config.yaml
time_shift_ms: 50
n_mels: 64
hop_length: 160
tokenizer: "char"
arch: "crnn"
norm: "groupnorm"
weight_standardization: false
depths: [1, 1, 1]
kernel_size: 3
warmup_steps: 40
weight_decay: 0.0
Rows from block 3, named by matrix and row number. Each number is 50 + 10 x the weight over its row's rms, rounded and kept within 0 to 99. All counts start at 0.
# weight_hh_l0_reverse: GRU recurrent weights, backward direction (gates r, z, n stacked) (model.rnn.0.rnn.weight_hh_l0_reverse, 288x96), inputs 0-95
weight_hh_l0_reverse.10:49 28 37 51 63 70 42 39 53 34 43 40 39 51 66 54 67 59 45 47 48 39 56 46 48 65 41 35 38 51 37 50 50 61 47 52 38 56 61 51 32 37 46 53 34 61 32 56 69 39 58 52 34 59 44 44 47 48 61 53 53 52 58 48 53 57 61 53 62 61 49 56 69 54 60 45 46 54 56 62 49 74 56 55 39 54 68 46 50 57 63 35 62 56 44 38
weight_hh_l0_reverse.11:42 39 56 44 67 50 37 48 44 56 51 41 67 53 41 40 45 64 58 35 44 53 53 57 55 49 35 60 50 43 42 35 57 27 48 57 63 48 42 57 47 37 50 66 68 41 52 62 53 37 60 44 36 42 50 40 39 54 42 44 43 56 56 53 42 69 69 47 32 66 40 44 65 64 44 54 40 40 61 47 42 69 47 52 56 41 67 34 47 48 56 40 62 44 43 64
weight_hh_l0_reverse.12:62 47 55 40 39 46 50 59 45 48 29 46 48 44 56 48 39 29 59 48 55 53 43 38 50 41 67 63 62 45 74 54 57 42 53 71 37 45 59 72 46 49 59 46 53 60 62 54 47 57 37 46 56 62 54 69 57 66 56 42 45 51 56 27 45 60 41 36 49 63 49 55 54 55 54 51 44 54 46 39 62 54 57 42 72 52 31 54 49 49 37 51 54 34 33 36
weight_hh_l0_reverse.13:45 38 40 71 44 63 35 50 33 49 50 33 61 54 58 43 65 35 43 63 53 57 29 59 67 60 64 47 47 53 53 62 42 65 46 49 55 45 41 37 59 42 61 53 39 57 67 52 37 48 56 51 45 68 44 43 52 62 37 61 56 63 40 63 43 48 53 32 52 55 64 59 44 61 40 63 49 56 62 54 35 45 49 50 34 47 45 32 38 56 52 42 35 50 45 62
weight_hh_l0_reverse.14:49 58 38 47 42 47 60 37 53 48 40 47 55 51 47 41 54 47 41 63 47 62 60 62 41 39 53 45 37 32 45 40 62 35 52 55 50 40 40 54 45 42 49 56 36 28 49 38 39 41 39 67 36 66 55 61 48 60 44 49 46 60 65 34 55 67 47 36 50 49 49 50 58 44 54 38 69 40 65 29 63 53 42 42 48 38 67 54 67 70 52 55 65 52 64 53
weight_hh_l0_reverse.15:52 61 40 42 55 52 62 31 57 27 34 30 49 44 54 46 62 60 40 58 57 39 44 43 31 46 39 43 43 35 54 48 55 48 55 49 47 61 67 68 55 62 54 63 59 56 62 33 53 64 50 56 52 40 58 45 66 57 53 69 49 66 50 47 30 46 65 65 64 32 46 50 65 39 53 50 50 42 45 37 59 54 47 45 37 50 53 54 50 39 41 42 49 49 46 68
weight_hh_l0_reverse.16:48 67 37 35 62 66 54 53 44 61 32 56 54 52 47 36 41 61 44 38 38 60 53 41 49 55 48 64 40 54 40 56 52 46 40 48 33 32 45 64 52 57 56 63 50 42 65 56 70 41 48 58 37 52 52 40 41 34 53 55 33 64 63 60 34 56 51 53 37 46 57 56 52 47 42 53 60 42 33 30 68 49 51 70 63 48 61 64 48 49 57 49 44 54 54 66
weight_hh_l0_reverse.17:52 71 40 36 54 59 50 57 49 59 39 58 39 39 51 39 62 60 56 55 64 63 44 60 50 39 45 46 45 46 42 35 55 50 65 43 65 38 47 28 40 62 54 58 45 63 61 44 57 44 56 66 54 58 42 53 33 43 49 62 51 55 63 62 40 62 59 46 53 32 52 42 62 64 39 62 61 64 55 42 45 60 64 40 41 37 68 46 62 50 66 54 57 67 58 41
weight_hh_l0_reverse.18:28 52 52 43 48 63 56 33 54 48 49 35 53 44 58 43 48 39 53 47 59 37 50 37 56 45 54 30 55 35 32 53 49 53 39 58 61 50 67 52 32 58 48 45 42 61 48 59 52 51 34 45 59 40 49 65 50 38 44 53 47 48 54 60 31 64 34 46 69 35 37 34 60 61 66 54 54 48 40 45 53 41 32 56 46 68 68 47 52 38 45 41 58 46 50 37
weight_hh_l0_reverse.19:52 55 38 63 49 62 53 51 36 53 57 32 43 39 43 56 50 41 47 36 43 50 54 69 48 52 51 55 49 51 36 55 36 33 41 41 59 46 46 52 57 41 43 65 61 35 50 63 67 32 41 55 47 59 42 65 37 64 36 46 38 49 60 62 39 50 62 59 48 64 49 68 53 34 51 33 55 63 35 34 65 53 57 60 52 48 48 39 59 54 54 42 39 68 36 62
weight_hh_l0_reverse.20:34 64 54 42 56 42 38 32 42 66 61 56 66 48 48 64 50 39 35 35 53 40 48 55 36 54 77 57 53 60 51 64 59 68 55 49 48 68 51 42 36 61 56 58 50 58 61 54 38 49 40 52 44 48 47 61 52 46 44 63 37 43 43 61 40 68 51 55 55 34 56 49 65 44 36 48 51 46 51 52 46 45 41 59 56 46 41 53 54 42 46 37 37 31 36 31
weight_hh_l0_reverse.21:64 50 59 43 48 41 71 35 60 53 41 30 56 38 52 50 38 36 53 43 39 59 34 49 57 50 60 61 39 52 54 55 63 44 60 64 50 52 49 70 65 37 37 57 56 38 38 38 49 51 44 59 59 44 44 60 39 40 39 49 47 69 57 40 48 55 51 38 48 48 66 52 42 64 40 41 36 57 59 54 35 40 43 39 55 38 47 41 47 57 48 72 66 67 61 62
weight_hh_l0_reverse.22:51 47 58 53 57 45 71 60 61 39 48 36 42 55 77 56 46 54 34 40 36 51 57 43 41 62 63 52 39 51 52 44 50 62 59 63 65 45 55 50 47 46 50 61 64 44 37 42 36 37 44 64 42 64 31 39 51 41 56 66 53 47 57 48 57 34 45 36 42 38 52 36 43 67 44 45 43 34 63 59 62 66 58 35 50 55 65 60 41 58 54 54 61 47 48 51
weight_hh_l0_reverse.23:54 39 29 47 59 49 70 40 63 67 60 56 42 55 62 57 54 68 51 50 44 56 38 50 48 46 62 49 53 63 47 39 48 43 49 52 39 40 39 54 35 38 45 35 52 64 43 67 36 51 55 54 37 54 59 32 62 43 61 43 58 42 42 47 40 55 53 44 46 42 31 54 31 41 37 68 66 46 61 61 51 49 59 49 68 58 49 63 37 63 45 54 55 32 54 49
weight_hh_l0_reverse.24:37 48 57 49 61 50 47 46 59 33 58 54 61 50 46 54 57 42 34 50 38 48 36 55 47 57 59 49 39 48 45 40 63 37 62 39 55 45 35 56 34 50 63 64 51 56 46 48 40 69 40 40 63 65 49 55 43 38 49 73 42 42 60 48 62 73 41 49 40 41 61 46 43 48 63 69 34 64 62 49 35 52 36 53 47 36 54 47 48 61 42 38 46 72 49 61
weight_hh_l0_reverse.25:61 57 53 57 62 55 55 44 62 44 63 60 38 41 57 49 68 66 43 35 45 62 50 40 30 49 50 49 55 54 36 51 58 51 47 37 73 60 51 33 46 66 53 34 30 65 68 49 62 42 38 51 39 49 46 46 52 41 46 66 41 57 56 51 50 55 53 59 47 45 45 44 72 42 49 45 52 62 61 60 36 62 49 39 30 47 66 53 57 44 63 48 55 37 65 50
weight_hh_l0_reverse.26:31 39 42 62 45 57 50 48 33 58 57 40 50 46 61 45 27 50 39 43 38 66 41 31 56 42 56 44 48 39 48 50 57 57 61 61 42 57 63 45 66 42 68 42 46 44 36 49 58 60 56 48 56 49 27 38 60 41 41 50 65 58 65 44 38 54 48 56 64 51 48 37 40 55 55 46 63 49 46 32 39 61 40 58 60 57 36 47 43 62 50 63 61 69 40 54
weight_hh_l0_reverse.27:39 65 56 35 56 48 56 31 48 44 54 53 45 40 50 40 38 39 50 44 40 63 39 50 45 52 62 67 71 63 56 29 37 57 35 41 53 55 38 37 41 36 35 71 41 41 44 40 55 61 59 48 56 51 58 69 57 47 41 52 36 39 50 40 39 36 48 43 37 65 51 47 65 54 50 49 63 55 63 34 45 41 58 55 39 54 54 56 38 64 53 64 43 48 46 54
weight_hh_l0_reverse.28:44 57 63 59 52 65 44 38 63 26 69 37 62 32 57 48 70 48 44 47 49 37 38 45 47 64 52 55 51 39 49 36 62 57 61 40 46 52 36 59 65 69 56 61 39 49 61 63 60 45 59 45 52 50 69 51 37 46 56 44 51 50 46 49 47 43 60 54 52 57 53 60 40 34 74 54 48 62 53 53 46 48 30 64 39 58 56 37 59 50 54 58 44 41 48 36
weight_hh_l0_reverse.29:50 52 49 54 54 49 45 47 58 59 52 38 62 49 59 56 38 40 54 42 44 34 42 47 39 36 56 51 48 57 52 42 58 47 40 67 36 44 68 67 42 59 57 53 54 34 40 54 55 49 47 43 54 51 56 33 62 45 75 59 56 55 34 56 65 28 53 51 43 67 57 38 49 56 46 33 65 41 39 60 58 45 64 45 59 71 43 65 64 36 59 60 38 49 43 68
weight_hh_l0_reverse.30:69 32 54 55 66 41 39 40 52 44 35 45 47 50 59 67 69 48 38 57 61 60 53 58 39 66 51 35 54 53 48 55 65 63 50 42 39 54 60 52 49 38 42 35 42 45 36 43 46 54 37 33 58 43 50 46 67 37 48 55 61 49 49 45 43 55 42 54 41 59 58 54 67 66 68 65 53 35 41 59 39 54 49 55 37 49 60 32 63 61 50 42 40 44 66 54
weight_hh_l0_reverse.31:40 52 64 43 52 63 51 63 41 39 40 39 63 49 49 45 49 53 32 64 57 60 51 53 52 54 62 60 63 34 65 40 38 46 52 45 40 51 56 46 37 53 58 36 41 38 51 28 40 49 35 41 45 46 34 38 34 49 61 37 57 37 51 57 60 46 34 56 60 50 57 29 40 66 61 59 48 33 34 56 47 67 68 53 44 48 57 50 45 41 62 56 41 53 43 38
weight_hh_l0_reverse.32:59 70 50 62 59 64 44 65 53 60 55 56 48 41 52 54 51 57 53 34 70 64 56 52 33 43 59 32 57 40 56 48 60 64 59 56 39 52 61 44 35 52 52 60 30 43 45 50 47 57 45 60 48 41 49 40 59 41 48 58 51 49 61 53 38 41 51 69 41 34 27 40 61 61 54 62 50 67 69 50 50 49 39 36 48 38 55 51 51 56 65 56 55 39 72 44
weight_hh_l0_reverse.33:52 58 43 41 58 59 43 55 38 38 66 45 30 41 56 65 53 64 44 48 36 57 50 53 53 44 59 60 51 65 58 42 39 51 48 53 63 50 57 38 56 65 60 63 43 61 64 36 59 67 46 51 40 52 39 49 44 56 35 61 40 54 42 41 50 65 55 33 38 29 35 52 55 42 50 50 43 49 62 65 34 50 33 56 44 56 61 67 42 37 66 32 48 56 36 48
weight_hh_l0_reverse.34:43 52 59 56 54 69 56 31 74 44 50 48 58 40 64 42 64 47 44 43 55 58 45 63 36 55 65 59 66 51 36 42 43 42 54 34 48 62 38 52 38 49 38 51 50 65 45 43 52 45 46 67 59 43 50 55 38 38 52 64 43 35 53 57 35 42 39 37 45 45 58 39 49 59 38 66 62 64 46 40 27 52 48 55 42 65 46 65 55 34 50 56 45 35 54 47
weight_hh_l0_reverse.35:53 31 61 39 36 56 48 41 41 66 41 70 51 52 55 49 67 49 59 47 58 61 61 36 46 52 41 44 51 44 32 55 40 46 36 54 52 54 67 43 57 43 61 40 52 38 44 32 48 61 47 43 31 37 35 42 55 60 39 52 49 39 62 36 64 29 60 34 62 58 39 50 43 53 50 53 60 49 44 59 62 61 47 45 51 42 48 50 54 28 69 50 50 47 63 45
weight_hh_l0_reverse.36:53 63 51 38 41 41 51 63 49 65 69 67 58 43 62 45 58 61 34 41 61 60 51 53 63 46 37 61 62 59 56 59 62 49 50 50 62 65 38 40 58 50 60 42 42 55 67 61 48 43 52 49 58 53 54 62 64 28 53 65 68 40 62 52 63 50 67 39 56 60 40 61 70 43 58 50 43 40 32 66 39 40 44 60 44 49 54 50 51 52 43 47 67 51 43 50
weight_hh_l0_reverse.37:45 46 38 53 68 48 36 64 62 39 68 45 34 66 63 57 65 34 51 46 59 54 59 62 40 41 52 48 51 62 25 61 47 47 44 50 39 55 50 44 50 34 54 53 55 58 44 47 34 53 32 60 59 64 53 47 56 50 61 52 50 43 38 59 64 40 47 62 43 40 36 64 50 40 50 46 56 72 50 38 35 57 46 34 31 34 64 48 42 43 51 53 50 50 37 45
weight_hh_l0_reverse.38:53 30 65 70 43 47 47 51 34 47 62 51 43 52 60 51 55 40 49 41 34 61 47 36 42 53 34 39 26 46 30 49 55 65 37 70 40 63 56 63 42 44 51 40 61 46 47 44 62 61 63 40 54 47 65 25 56 58 49 54 59 43 49 41 45 50 57 58 52 48 38 53 64 46 40 59 56 45 40 52 38 45 50 56 43 39 68 59 42 57 40 38 64 42 58 54
weight_hh_l0_reverse.39:59 67 59 32 56 56 59 32 50 54 57 51 58 47 41 36 44 41 29 57 25 45 43 50 35 38 57 61 38 44 61 46 42 58 48 49 42 41 58 44 32 61 63 47 50 55 58 47 37 37 48 71 41 42 50 64 33 58 62 53 40 66 61 47 41 54 39 43 55 47 44 36 61 42 32 57 51 37 42 35 51 50 57 62 36 64 35 53 46 48 50 58 59 47 46 44
weight_hh_l0_reverse.40:57 49 54 42 55 50 65 60 40 61 65 57 57 60 57 28 29 36 32 62 30 54 58 36 38 45 55 63 56 45 36 61 52 44 43 53 41 64 44 60 48 40 45 56 52 42 36 53 41 51 36 67 31 47 51 53 55 38 53 61 57 71 59 68 43 64 46 49 52 55 49 44 62 45 48 54 58 55 41 46 51 53 47 54 33 45 45 46 47 38 48 47 63 69 27 44
weight_hh_l0_reverse.41:64 55 35 51 63 44 45 57 26 43 66 34 54 33 56 40 44 44 37 41 54 60 62 46 49 33 57 42 31 49 59 45 54 40 60 51 41 62 35 53 57 32 42 67 58 54 57 43 65 44 44 46 42 54 49 39 59 36 66 65 57 54 35 62 52 57 47 34 37 52 41 46 68 51 67 45 59 50 59 41 60 53 55 46 47 55 39 67 43 51 43 65 52 49 39 43
weight_hh_l0_reverse.42:34 34 47 49 47 46 52 54 41 59 40 39 56 40 45 54 72 49 50 51 57 38 39 56 48 34 51 52 62 51 58 28 57 46 58 48 51 45 74 52 48 47 61 56 51 53 39 48 68 60 57 59 57 43 58 69 64 39 36 69 64 55 54 63 55 67 53 34 39 45 49 49 65 41 41 38 45 63 54 63 51 61 63 54 37 39 57 52 57 33 44 35 56 56 65 42
weight_hh_l0_reverse.43:60 41 68 46 75 54 41 43 49 41 52 57 47 53 53 55 50 69 42 57 53 57 50 39 57 50 55 45 71 34 51 62 62 58 54 48 54 52 58 35 37 41 42 44 48 42 69 46 48 56 54 48 48 53 47 36 40 45 27 59 54 41 38 58 63 35 59 34 55 34 43 30 60 61 61 47 48 39 70 60 42 51 40 64 58 48 60 41 59 39 62 58 66 54 46 58
weight_hh_l0_reverse.44:36 41 40 71 65 51 52 40 42 62 42 62 40 37 42 62 41 48 60 33 50 45 62 61 57 41 46 59 42 48 47 63 56 42 52 47 67 63 66 35 57 50 42 51 44 36 49 69 54 43 53 44 38 52 60 41 54 62 31 53 46 68 39 59 40 55 71 52 56 31 33 61 52 56 59 57 63 44 57 50 41 39 51 62 51 29 49 52 52 53 61 46 47 44 51 66
weight_hh_l0_reverse.45:49 52 40 71 61 55 49 33 58 36 48 42 53 48 53 37 46 57 61 68 39 52 40 66 58 60 50 45 34 45 68 56 39 60 42 55 53 59 41 39 55 39 66 47 50 58 56 61 62 65 44 45 54 47 58 43 48 46 56 44 50 42 35 47 46 46 56 59 47 46 68 40 40 40 56 65 48 29 28 54 56 39 43 48 55 63 38 61 49 67 29 67 57 64 46 35
weight_hh_l0_reverse.46:32 48 27 63 46 43 59 58 37 62 62 56 58 63 52 64 44 44 59 44 24 41 51 63 57 40 46 47 45 33 31 59 41 45 59 49 39 56 56 33 39 45 49 53 52 47 38 66 41 52 54 48 45 43 42 40 64 58 29 49 47 57 59 46 57 35 48 51 56 55 49 45 36 73 49 37 65 45 53 49 55 58 47 56 46 42 49 64 59 57 56 48 72 68 44 59
weight_hh_l0_reverse.183:67 45 27 56 54 52 22 51 53 40 54 41 61 44 38 43 45 55 35 51 72 25 50 53 49 50 67 56 51 54 63 59 55 49 62 53 48 57 44 38 62 71 38 41 60 53 53 54 53 49 47 54 63 62 42 45 35 53 47 66 41 43 61 53 63 60 57 62 34 48 50 55 39 47 63 54 43 64 40 45 35 52 30 44 59 48 54 50 47 56 42 39 55 56 43 33
weight_hh_l0_reverse.184:58 52 67 37 48 50 48 62 55 57 67 47 39 59 54 45 60 43 46 52 42 54 53 47 43 56 48 71 40 56 64 52 45 68 43 75 28 52 51 54 58 54 46 50 59 36 41 28 51 50 52 56 46 36 43 30 64 48 52 31 43 65 45 39 47 45 56 38 41 41 29 42 67 66 47 57 57 53 36 56 55 48 49 37 46 50 33 55 67 41 57 50 47 43 59 62
weight_hh_l0_reverse.185:62 52 63 59 57 51 40 72 57 56 38 52 64 40 28 41 52 68 49 33 57 34 58 54 50 48 36 31 51 57 45 49 58 40 48 57 45 66 48 47 48 75 42 44 52 57 44 61 41 32 47 48 55 61 56 47 37 40 59 55 53 43 52 55 54 36 65 59 61 38 65 50 49 34 56 39 41 45 41 56 49 50 48 39 43 55 39 54 38 45 40 31 54 73 48 61
weight_hh_l0_reverse.186:34 45 44 63 39 42 39 64 53 70 59 62 41 51 58 61 69 56 57 40 49 53 54 58 63 35 44 54 33 59 44 40 44 54 58 32 52 34 63 42 43 62 45 37 52 50 37 39 43 64 35 59 58 49 51 42 55 38 50 37 48 52 40 66 64 63 45 43 53 60 40 40 47 48 33 34 42 55 51 42 60 59 48 32 65 59 45 49 68 67 43 44 42 41 47 60
weight_hh_l0_reverse.187:30 43 50 39 34 47 49 61 61 58 56 47 48 59 49 40 39 47 67 54 53 31 57 56 50 46 56 67 54 49 53 36 27 38 51 57 44 66 39 39 54 56 53 41 62 49 63 51 49 35 56 37 48 41 58 43 48 49 37 62 41 45 42 67 42 51 49 50 53 46 60 73 38 34 54 44 52 72 30 35 52 63 43 51 50 41 59 54 56 32 46 44 43 67 34 46
weight_hh_l0_reverse.188:50 55 47 36 32 58 59 60 31 58 55 54 59 36 65 42 35 39 56 47 57 49 63 45 61 37 61 38 47 60 35 54 54 59 57 28 35 34 63 42 41 38 51 50 58 29 38 51 63 36 47 60 47 49 59 42 32 33 51 38 53 36 48 46 37 53 42 39 37 46 41 51 58 25 52 53 60 58 48 58 51 45 40 55 45 49 56 46 49 29 50 51 55 59 59 48
weight_hh_l0_reverse.189:67 31 58 48 57 45 48 55 55 64 67 40 54 60 45 46 70 51 63 47 59 57 52 49 64 43 42 47 53 42 62 64 45 55 57 34 64 43 62 57 63 39 54 40 53 67 47 54 42 67 31 50 39 30 54 36 40 58 52 54 44 44 59 53 60 56 36 48 49 70 49 50 32 44 54 58 60 61 57 62 52 30 53 50 57 51 41 32 35 62 61 53 37 55 42 41
weight_hh_l0_reverse.190:61 55 39 47 42 34 49 69 52 48 38 54 48 57 52 46 34 40 60 51 54 50 50 47 55 51 47 40 46 61 57 57 43 66 64 62 36 50 35 62 58 47 46 43 51 36 49 68 54 37 59 29 60 60 53 31 39 72 53 39 60 44 43 42 52 59 61 65 43 70 49 64 61 62 49 54 39 54 55 57 64 44 42 54 42 31 39 52 42 38 40 57 62 34 45 66
weight_hh_l0_reverse.191:44 71 49 39 37 45 38 46 46 34 49 40 59 46 57 44 37 53 55 46 52 56 50 53 57 60 61 55 51 61 64 44 46 43 70 64 43 47 52 59 52 62 56 57 46 37 39 48 62 53 32 50 54 43 61 69 31 65 70 31 54 43 58 35 44 33 50 45 46 51 58 46 32 49 55 67 54 47 36 61 65 48 57 42 53 68 25 57 55 56 42 63 52 51 51 48
weight_hh_l0_reverse.192:52 42 58 55 63 43 43 58 47 52 36 52 61 64 38 60 47 34 59 53 63 53 62 50 41 49 58 51 26 34 62 66 54 56 56 59 49 44 66 48 63 59 44 35 44 35 46 41 51 39 64 61 59 54 37 46 58 61 55 41 48 68 49 52 50 42 45 70 56 68 61 62 50 58 54 32 40 44 40 40 54 59 63 43 34 43 35 33 52 51 37 65 60 45 57 41
weight_hh_l0_reverse.193:40 56 54 55 50 59 46 52 47 55 60 50 44 41 39 52 43 61 55 42 69 34 62 45 40 40 56 63 52 40 43 58 37 35 41 55 32 62 61 61 67 51 43 72 39 41 57 47 63 34 63 46 60 67 31 59 42 57 48 37 44 51 43 42 39 40 66 45 41 69 58 57 58 42 46 57 59 36 56 34 50 61 46 49 56 60 45 39 49 60 61 64 41 44 56 67
weight_hh_l0_reverse.194:35 54 47 64 41 47 49 46 55 53 35 51 63 49 58 62 48 63 44 51 43 41 48 50 44 53 53 47 30 55 39 41 42 53 66 46 45 62 58 63 49 38 30 71 67 33 34 41 60 55 43 39 50 40 61 49 50 49 54 51 49 46 46 57 56 54 73 31 58 58 51 44 47 42 43 62 32 32 60 60 39 48 34 63 43 52 58 35 46 68 47 64 59 48 63 63
weight_hh_l0_reverse.195:42 61 45 62 67 42 38 45 56 28 65 42 32 39 41 65 64 59 58 42 62 59 42 57 56 57 40 34 65 57 39 46 48 55 48 50 64 54 27 45 37 35 54 63 47 68 43 48 56 48 57 49 66 58 57 61 45 41 50 55 43 31 47 54 59 55 43 68 55 57 44 61 49 41 35 65 42 51 50 40 50 55 31 59 51 48 41 43 63 45 58 57 63 61 54 57
weight_hh_l0_reverse.196:49 39 34 44 45 45 56 43 41 40 47 39 50 42 58 60 56 46 47 49 44 31 54 38 52 69 69 48 46 50 70 66 56 44 79 65 49 51 45 56 34 35 53 61 67 61 50 36 37 51 52 51 54 41 53 52 46 52 69 44 42 54 52 50 48 42 67 44 31 57 39 31 62 52 34 43 45 55 42 51 50 60 49 63 41 50 50 34 39 61 59 58 54 36 39 60
weight_hh_l0_reverse.197:51 46 58 69 56 45 37 53 53 64 58 38 59 45 44 37 41 38 61 51 51 39 55 58 38 49 53 42 38 56 50 36 48 38 30 58 51 46 61 57 44 52 62 44 35 44 44 34 54 44 38 75 46 53 49 47 41 41 58 47 51 62 62 61 43 63 50 52 67 64 54 38 54 59 52 39 63 43 61 32 57 56 42 65 44 51 40 60 66 69 58 68 63 68 43 61
weight_hh_l0_reverse.198:41 54 61 50 45 38 66 53 50 55 27 53 49 49 47 57 39 33 55 43 23 50 64 44 64 52 54 51 67 39 46 35 42 56 40 64 62 43 39 60 49 57 50 46 66 43 52 42 43 57 46 46 42 36 62 59 48 47 37 55 47 68 40 46 38 54 58 45 42 45 54 63 55 58 41 65 44 34 50 57 64 36 65 39 43 64 49 48 40 34 34 69 41 42 48 62
weight_hh_l0_reverse.199:37 42 70 62 60 57 65 63 25 49 52 40 40 40 59 60 49 49 47 47 41 61 61 58 45 60 51 59 53 42 57 62 54 39 42 68 37 60 60 63 39 71 38 63 43 44 53 38 49 64 60 42 42 45 59 24 53 55 58 61 42 63 39 53 59 58 48 49 49 48 59 64 52 61 55 65 43 52 31 50 54 49 42 59 47 48 37 36 44 60 39 42 41 40 45 54
weight_hh_l0_reverse.200:26 60 40 21 61 53 41 39 43 42 60 60 61 46 66 53 48 49 49 36 47 34 43 55 36 53 57 43 42 58 38 55 54 35 41 47 40 60 50 55 41 54 62 65 55 50 66 31 44 50 38 52 38 32 49 66 36 68 42 44 37 54 45 39 52 55 45 41 43 63 66 54 61 52 57 45 60 56 49 35 41 55 60 57 34 45 47 57 62 48 48 61 50 46 45 62
weight_hh_l0_reverse.201:48 51 63 45 67 50 48 43 69 34 38 48 63 52 59 55 60 58 39 58 44 47 69 67 65 60 63 40 67 50 46 41 56 62 40 34 52 62 32 43 38 41 39 63 52 60 54 57 60 49 35 43 63 60 55 37 53 61 53 41 46 33 48 53 46 54 45 54 65 41 46 57 42 38 35 36 60 62 55 41 63 43 54 59 54 46 52 55 42 58 45 27 53 67 59 54
weight_hh_l0_reverse.202:51 57 47 56 61 57 45 43 55 56 58 52 51 57 70 39 74 64 55 36 51 42 64 42 45 58 53 45 34 68 42 65 76 71 50 50 39 62 60 52 41 66 43 46 35 56 40 65 39 58 47 43 53 40 56 42 52 53 46 51 49 49 45 49 42 57 57 59 73 58 49 60 62 48 56 57 45 44 48 65 44 49 21 50 36 54 41 44 37 60 52 52 62 49 39 53
weight_hh_l0_reverse.203:46 48 68 64 40 61 44 43 66 57 42 29 59 40 59 61 53 63 44 49 58 52 55 58 58 49 62 57 42 50 31 50 53 62 52 57 53 31 39 42 57 45 46 46 60 52 40 52 35 62 38 60 46 40 49 60 41 56 37 41 39 55 27 64 49 53 34 55 70 37 59 65 37 42 46 67 36 46 52 40 35 51 44 27 60 63 61 48 46 51 54 50 58 48 43 55
weight_hh_l0_reverse.270:67 60 43 53 34 55 54 57 61 44 36 34 36 44 47 62 47 58 54 55 37 43 48 37 59 61 35 52 54 53 43 58 69 47 43 48 39 68 44 59 47 52 42 33 38 35 56 69 64 41 56 51 52 51 63 59 67 46 60 52 33 62 76 58 37 35 54 55 64 70 48 44 55 40 53 39 48 41 52 55 57 55 43 44 39 41 55 40 55 44 42 53 62 34 57 49
weight_hh_l0_reverse.271:45 41 41 51 58 65 46 38 66 40 58 55 45 40 61 52 44 32 44 53 42 66 34 64 40 63 54 41 39 53 38 73 66 63 51 56 43 50 49 37 44 60 46 58 57 47 46 48 41 44 42 49 67 66 54 45 46 53 60 46 37 45 48 36 52 53 54 66 70 64 55 65 25 45 48 45 42 53 53 30 55 47 52 42 44 59 40 31 56 61 52 65 50 57 38 38
weight_hh_l0_reverse.272:45 57 66 41 38 37 39 46 60 58 46 56 58 66 53 47 47 45 63 50 54 44 52 60 65 51 41 44 46 61 36 37 58 47 51 41 67 42 38 60 65 57 43 68 41 53 33 66 50 40 51 49 36 63 61 37 56 41 42 66 46 39 59 57 38 57 58 39 56 45 64 53 38 50 29 45 43 46 57 37 41 64 68 35 69 52 51 67 47 56 40 56 36 52 55 57
weight_hh_l0_reverse.273:39 55 41 54 53 51 48 49 56 61 56 62 47 66 70 53 58 53 52 46 58 51 63 40 42 53 68 42 63 55 34 38 39 66 55 52 40 45 51 50 48 59 59 63 38 54 72 61 53 42 43 47 46 50 49 60 53 55 52 63 55 52 51 53 50 42 64 36 47 46 48 31 73 45 43 53 67 42 46 60 38 45 33 47 52 52 57 72 68 35 69 24 48 36 55 55
weight_hh_l0_reverse.274:47 68 66 48 34 32 48 55 70 38 57 61 60 62 56 45 37 56 43 50 56 34 44 54 57 54 43 50 60 39 48 50 36 44 46 55 52 42 34 57 59 48 62 64 49 55 36 55 43 37 52 39 56 60 58 58 55 57 43 46 66 30 32 75 35 37 46 32 38 57 47 44 45 41 48 43 35 47 56 54 57 48 53 37 58 35 45 39 31 36 53 41 59 45 49 46
weight_hh_l0_reverse.275:36 46 42 62 40 41 42 50 52 64 43 53 37 59 68 29 45 66 49 47 62 55 67 64 40 61 49 53 44 68 51 42 47 52 38 46 48 30 41 46 33 54 51 62 40 35 48 56 48 34 58 52 45 51 53 59 46 33 64 47 52 54 63 59 52 62 40 70 56 62 60 49 60 43 49 51 64 40 67 46 36 46 58 39 51 51 43 62 50 65 43 65 31 33 55 45
weight_hh_l0_reverse.276:45 41 61 51 51 56 65 53 52 44 37 64 39 54 38 43 43 33 64 33 54 61 42 60 66 53 42 53 34 58 62 42 28 46 51 65 42 49 52 58 43 61 67 57 54 62 47 58 45 50 69 41 62 59 42 62 59 60 35 40 53 42 38 63 42 51 38 42 49 47 48 64 30 60 57 40 37 36 32 57 42 36 53 52 50 54 51 50 43 29 50 51 54 39 48 64
weight_hh_l0_reverse.277:52 49 53 70 53 46 41 60 52 48 39 48 49 33 53 41 39 67 51 39 58 43 58 65 57 42 56 44 73 55 50 56 54 45 57 31 73 36 48 56 55 35 66 55 59 72 54 48 64 59 50 42 50 50 47 67 38 41 42 47 55 37 44 58 59 67 52 58 63 28 59 46 55 49 45 60 40 64 55 56 42 44 50 40 40 34 34 50 49 62 38 61 56 59 57 34
weight_hh_l0_reverse.278:54 37 55 64 56 47 43 37 52 41 71 57 49 62 57 62 69 51 49 42 38 48 53 54 45 53 62 41 25 51 30 64 52 35 55 58 43 50 53 39 42 54 33 56 36 66 56 56 51 74 58 58 56 43 43 51 53 62 55 59 40 37 64 43 43 63 53 37 63 50 55 34 75 57 52 55 51 58 64 70 38 51 45 42 42 51 47 59 43 50 48 42 62 54 59 49
weight_hh_l0_reverse.279:69 43 52 55 44 41 49 64 42 46 64 43 32 66 55 50 54 65 54 48 42 57 60 48 48 48 44 51 49 56 41 46 41 73 58 46 40 47 39 46 49 51 51 59 34 34 61 57 64 53 69 43 48 51 57 32 69 49 44 47 41 44 58 41 56 50 63 47 56 40 29 51 70 43 68 64 48 48 65 62 50 25 58 44 53 54 48 56 59 43 70 44 45 40 62 58
weight_hh_l0_reverse.280:58 58 55 44 59 60 38 58 62 52 46 39 65 48 43 54 53 32 51 43 54 32 54 61 48 37 57 44 68 41 59 50 58 39 61 70 38 53 60 44 60 40 46 57 38 52 53 50 32 39 58 46 51 32 48 66 33 57 54 37 41 61 56 40 40 48 55 60 63 55 51 63 53 59 51 45 63 47 28 41 65 49 41 58 61 44 53 36 55 63 41 45 61 62 40 73
weight_hh_l0_reverse.281:50 52 30 50 62 49 57 58 65 45 57 55 45 37 53 47 40 41 36 56 45 57 58 61 68 42 51 37 59 50 68 61 36 36 50 55 52 67 53 39 48 37 61 25 42 55 54 45 65 52 33 51 61 56 55 69 58 38 49 49 55 43 62 65 49 45 23 52 55 44 61 53 54 43 56 50 57 50 53 34 52 55 57 56 56 60 31 37 40 38 59 38 34 61 49 40
weight_hh_l0_reverse.282:36 48 43 49 50 52 51 57 49 56 46 66 62 38 56 53 66 66 64 60 63 54 50 37 53 44 36 47 65 35 41 35 49 44 27 32 70 43 55 59 52 55 64 46 41 32 41 58 57 37 46 56 53 57 65 57 65 61 38 46 67 43 45 44 45 55 53 50 37 67 46 54 44 57 58 41 41 52 40 45 45 36 63 56 64 46 69 47 39 40 58 50 63 51 65 50
weight_hh_l0_reverse.283:47 41 60 54 28 58 44 63 40 47 44 47 40 60 52 56 58 27 42 48 45 42 67 39 58 44 68 51 68 43 71 37 54 60 46 46 44 41 61 58 51 40 41 63 46 42 62 41 58 53 46 55 42 34 33 40 47 51 50 45 54 78 56 58 40 61 65 59 55 47 50 60 60 61 56 31 47 46 52 47 57 41 62 48 58 51 42 39 52 39 46 62 50 55 38 70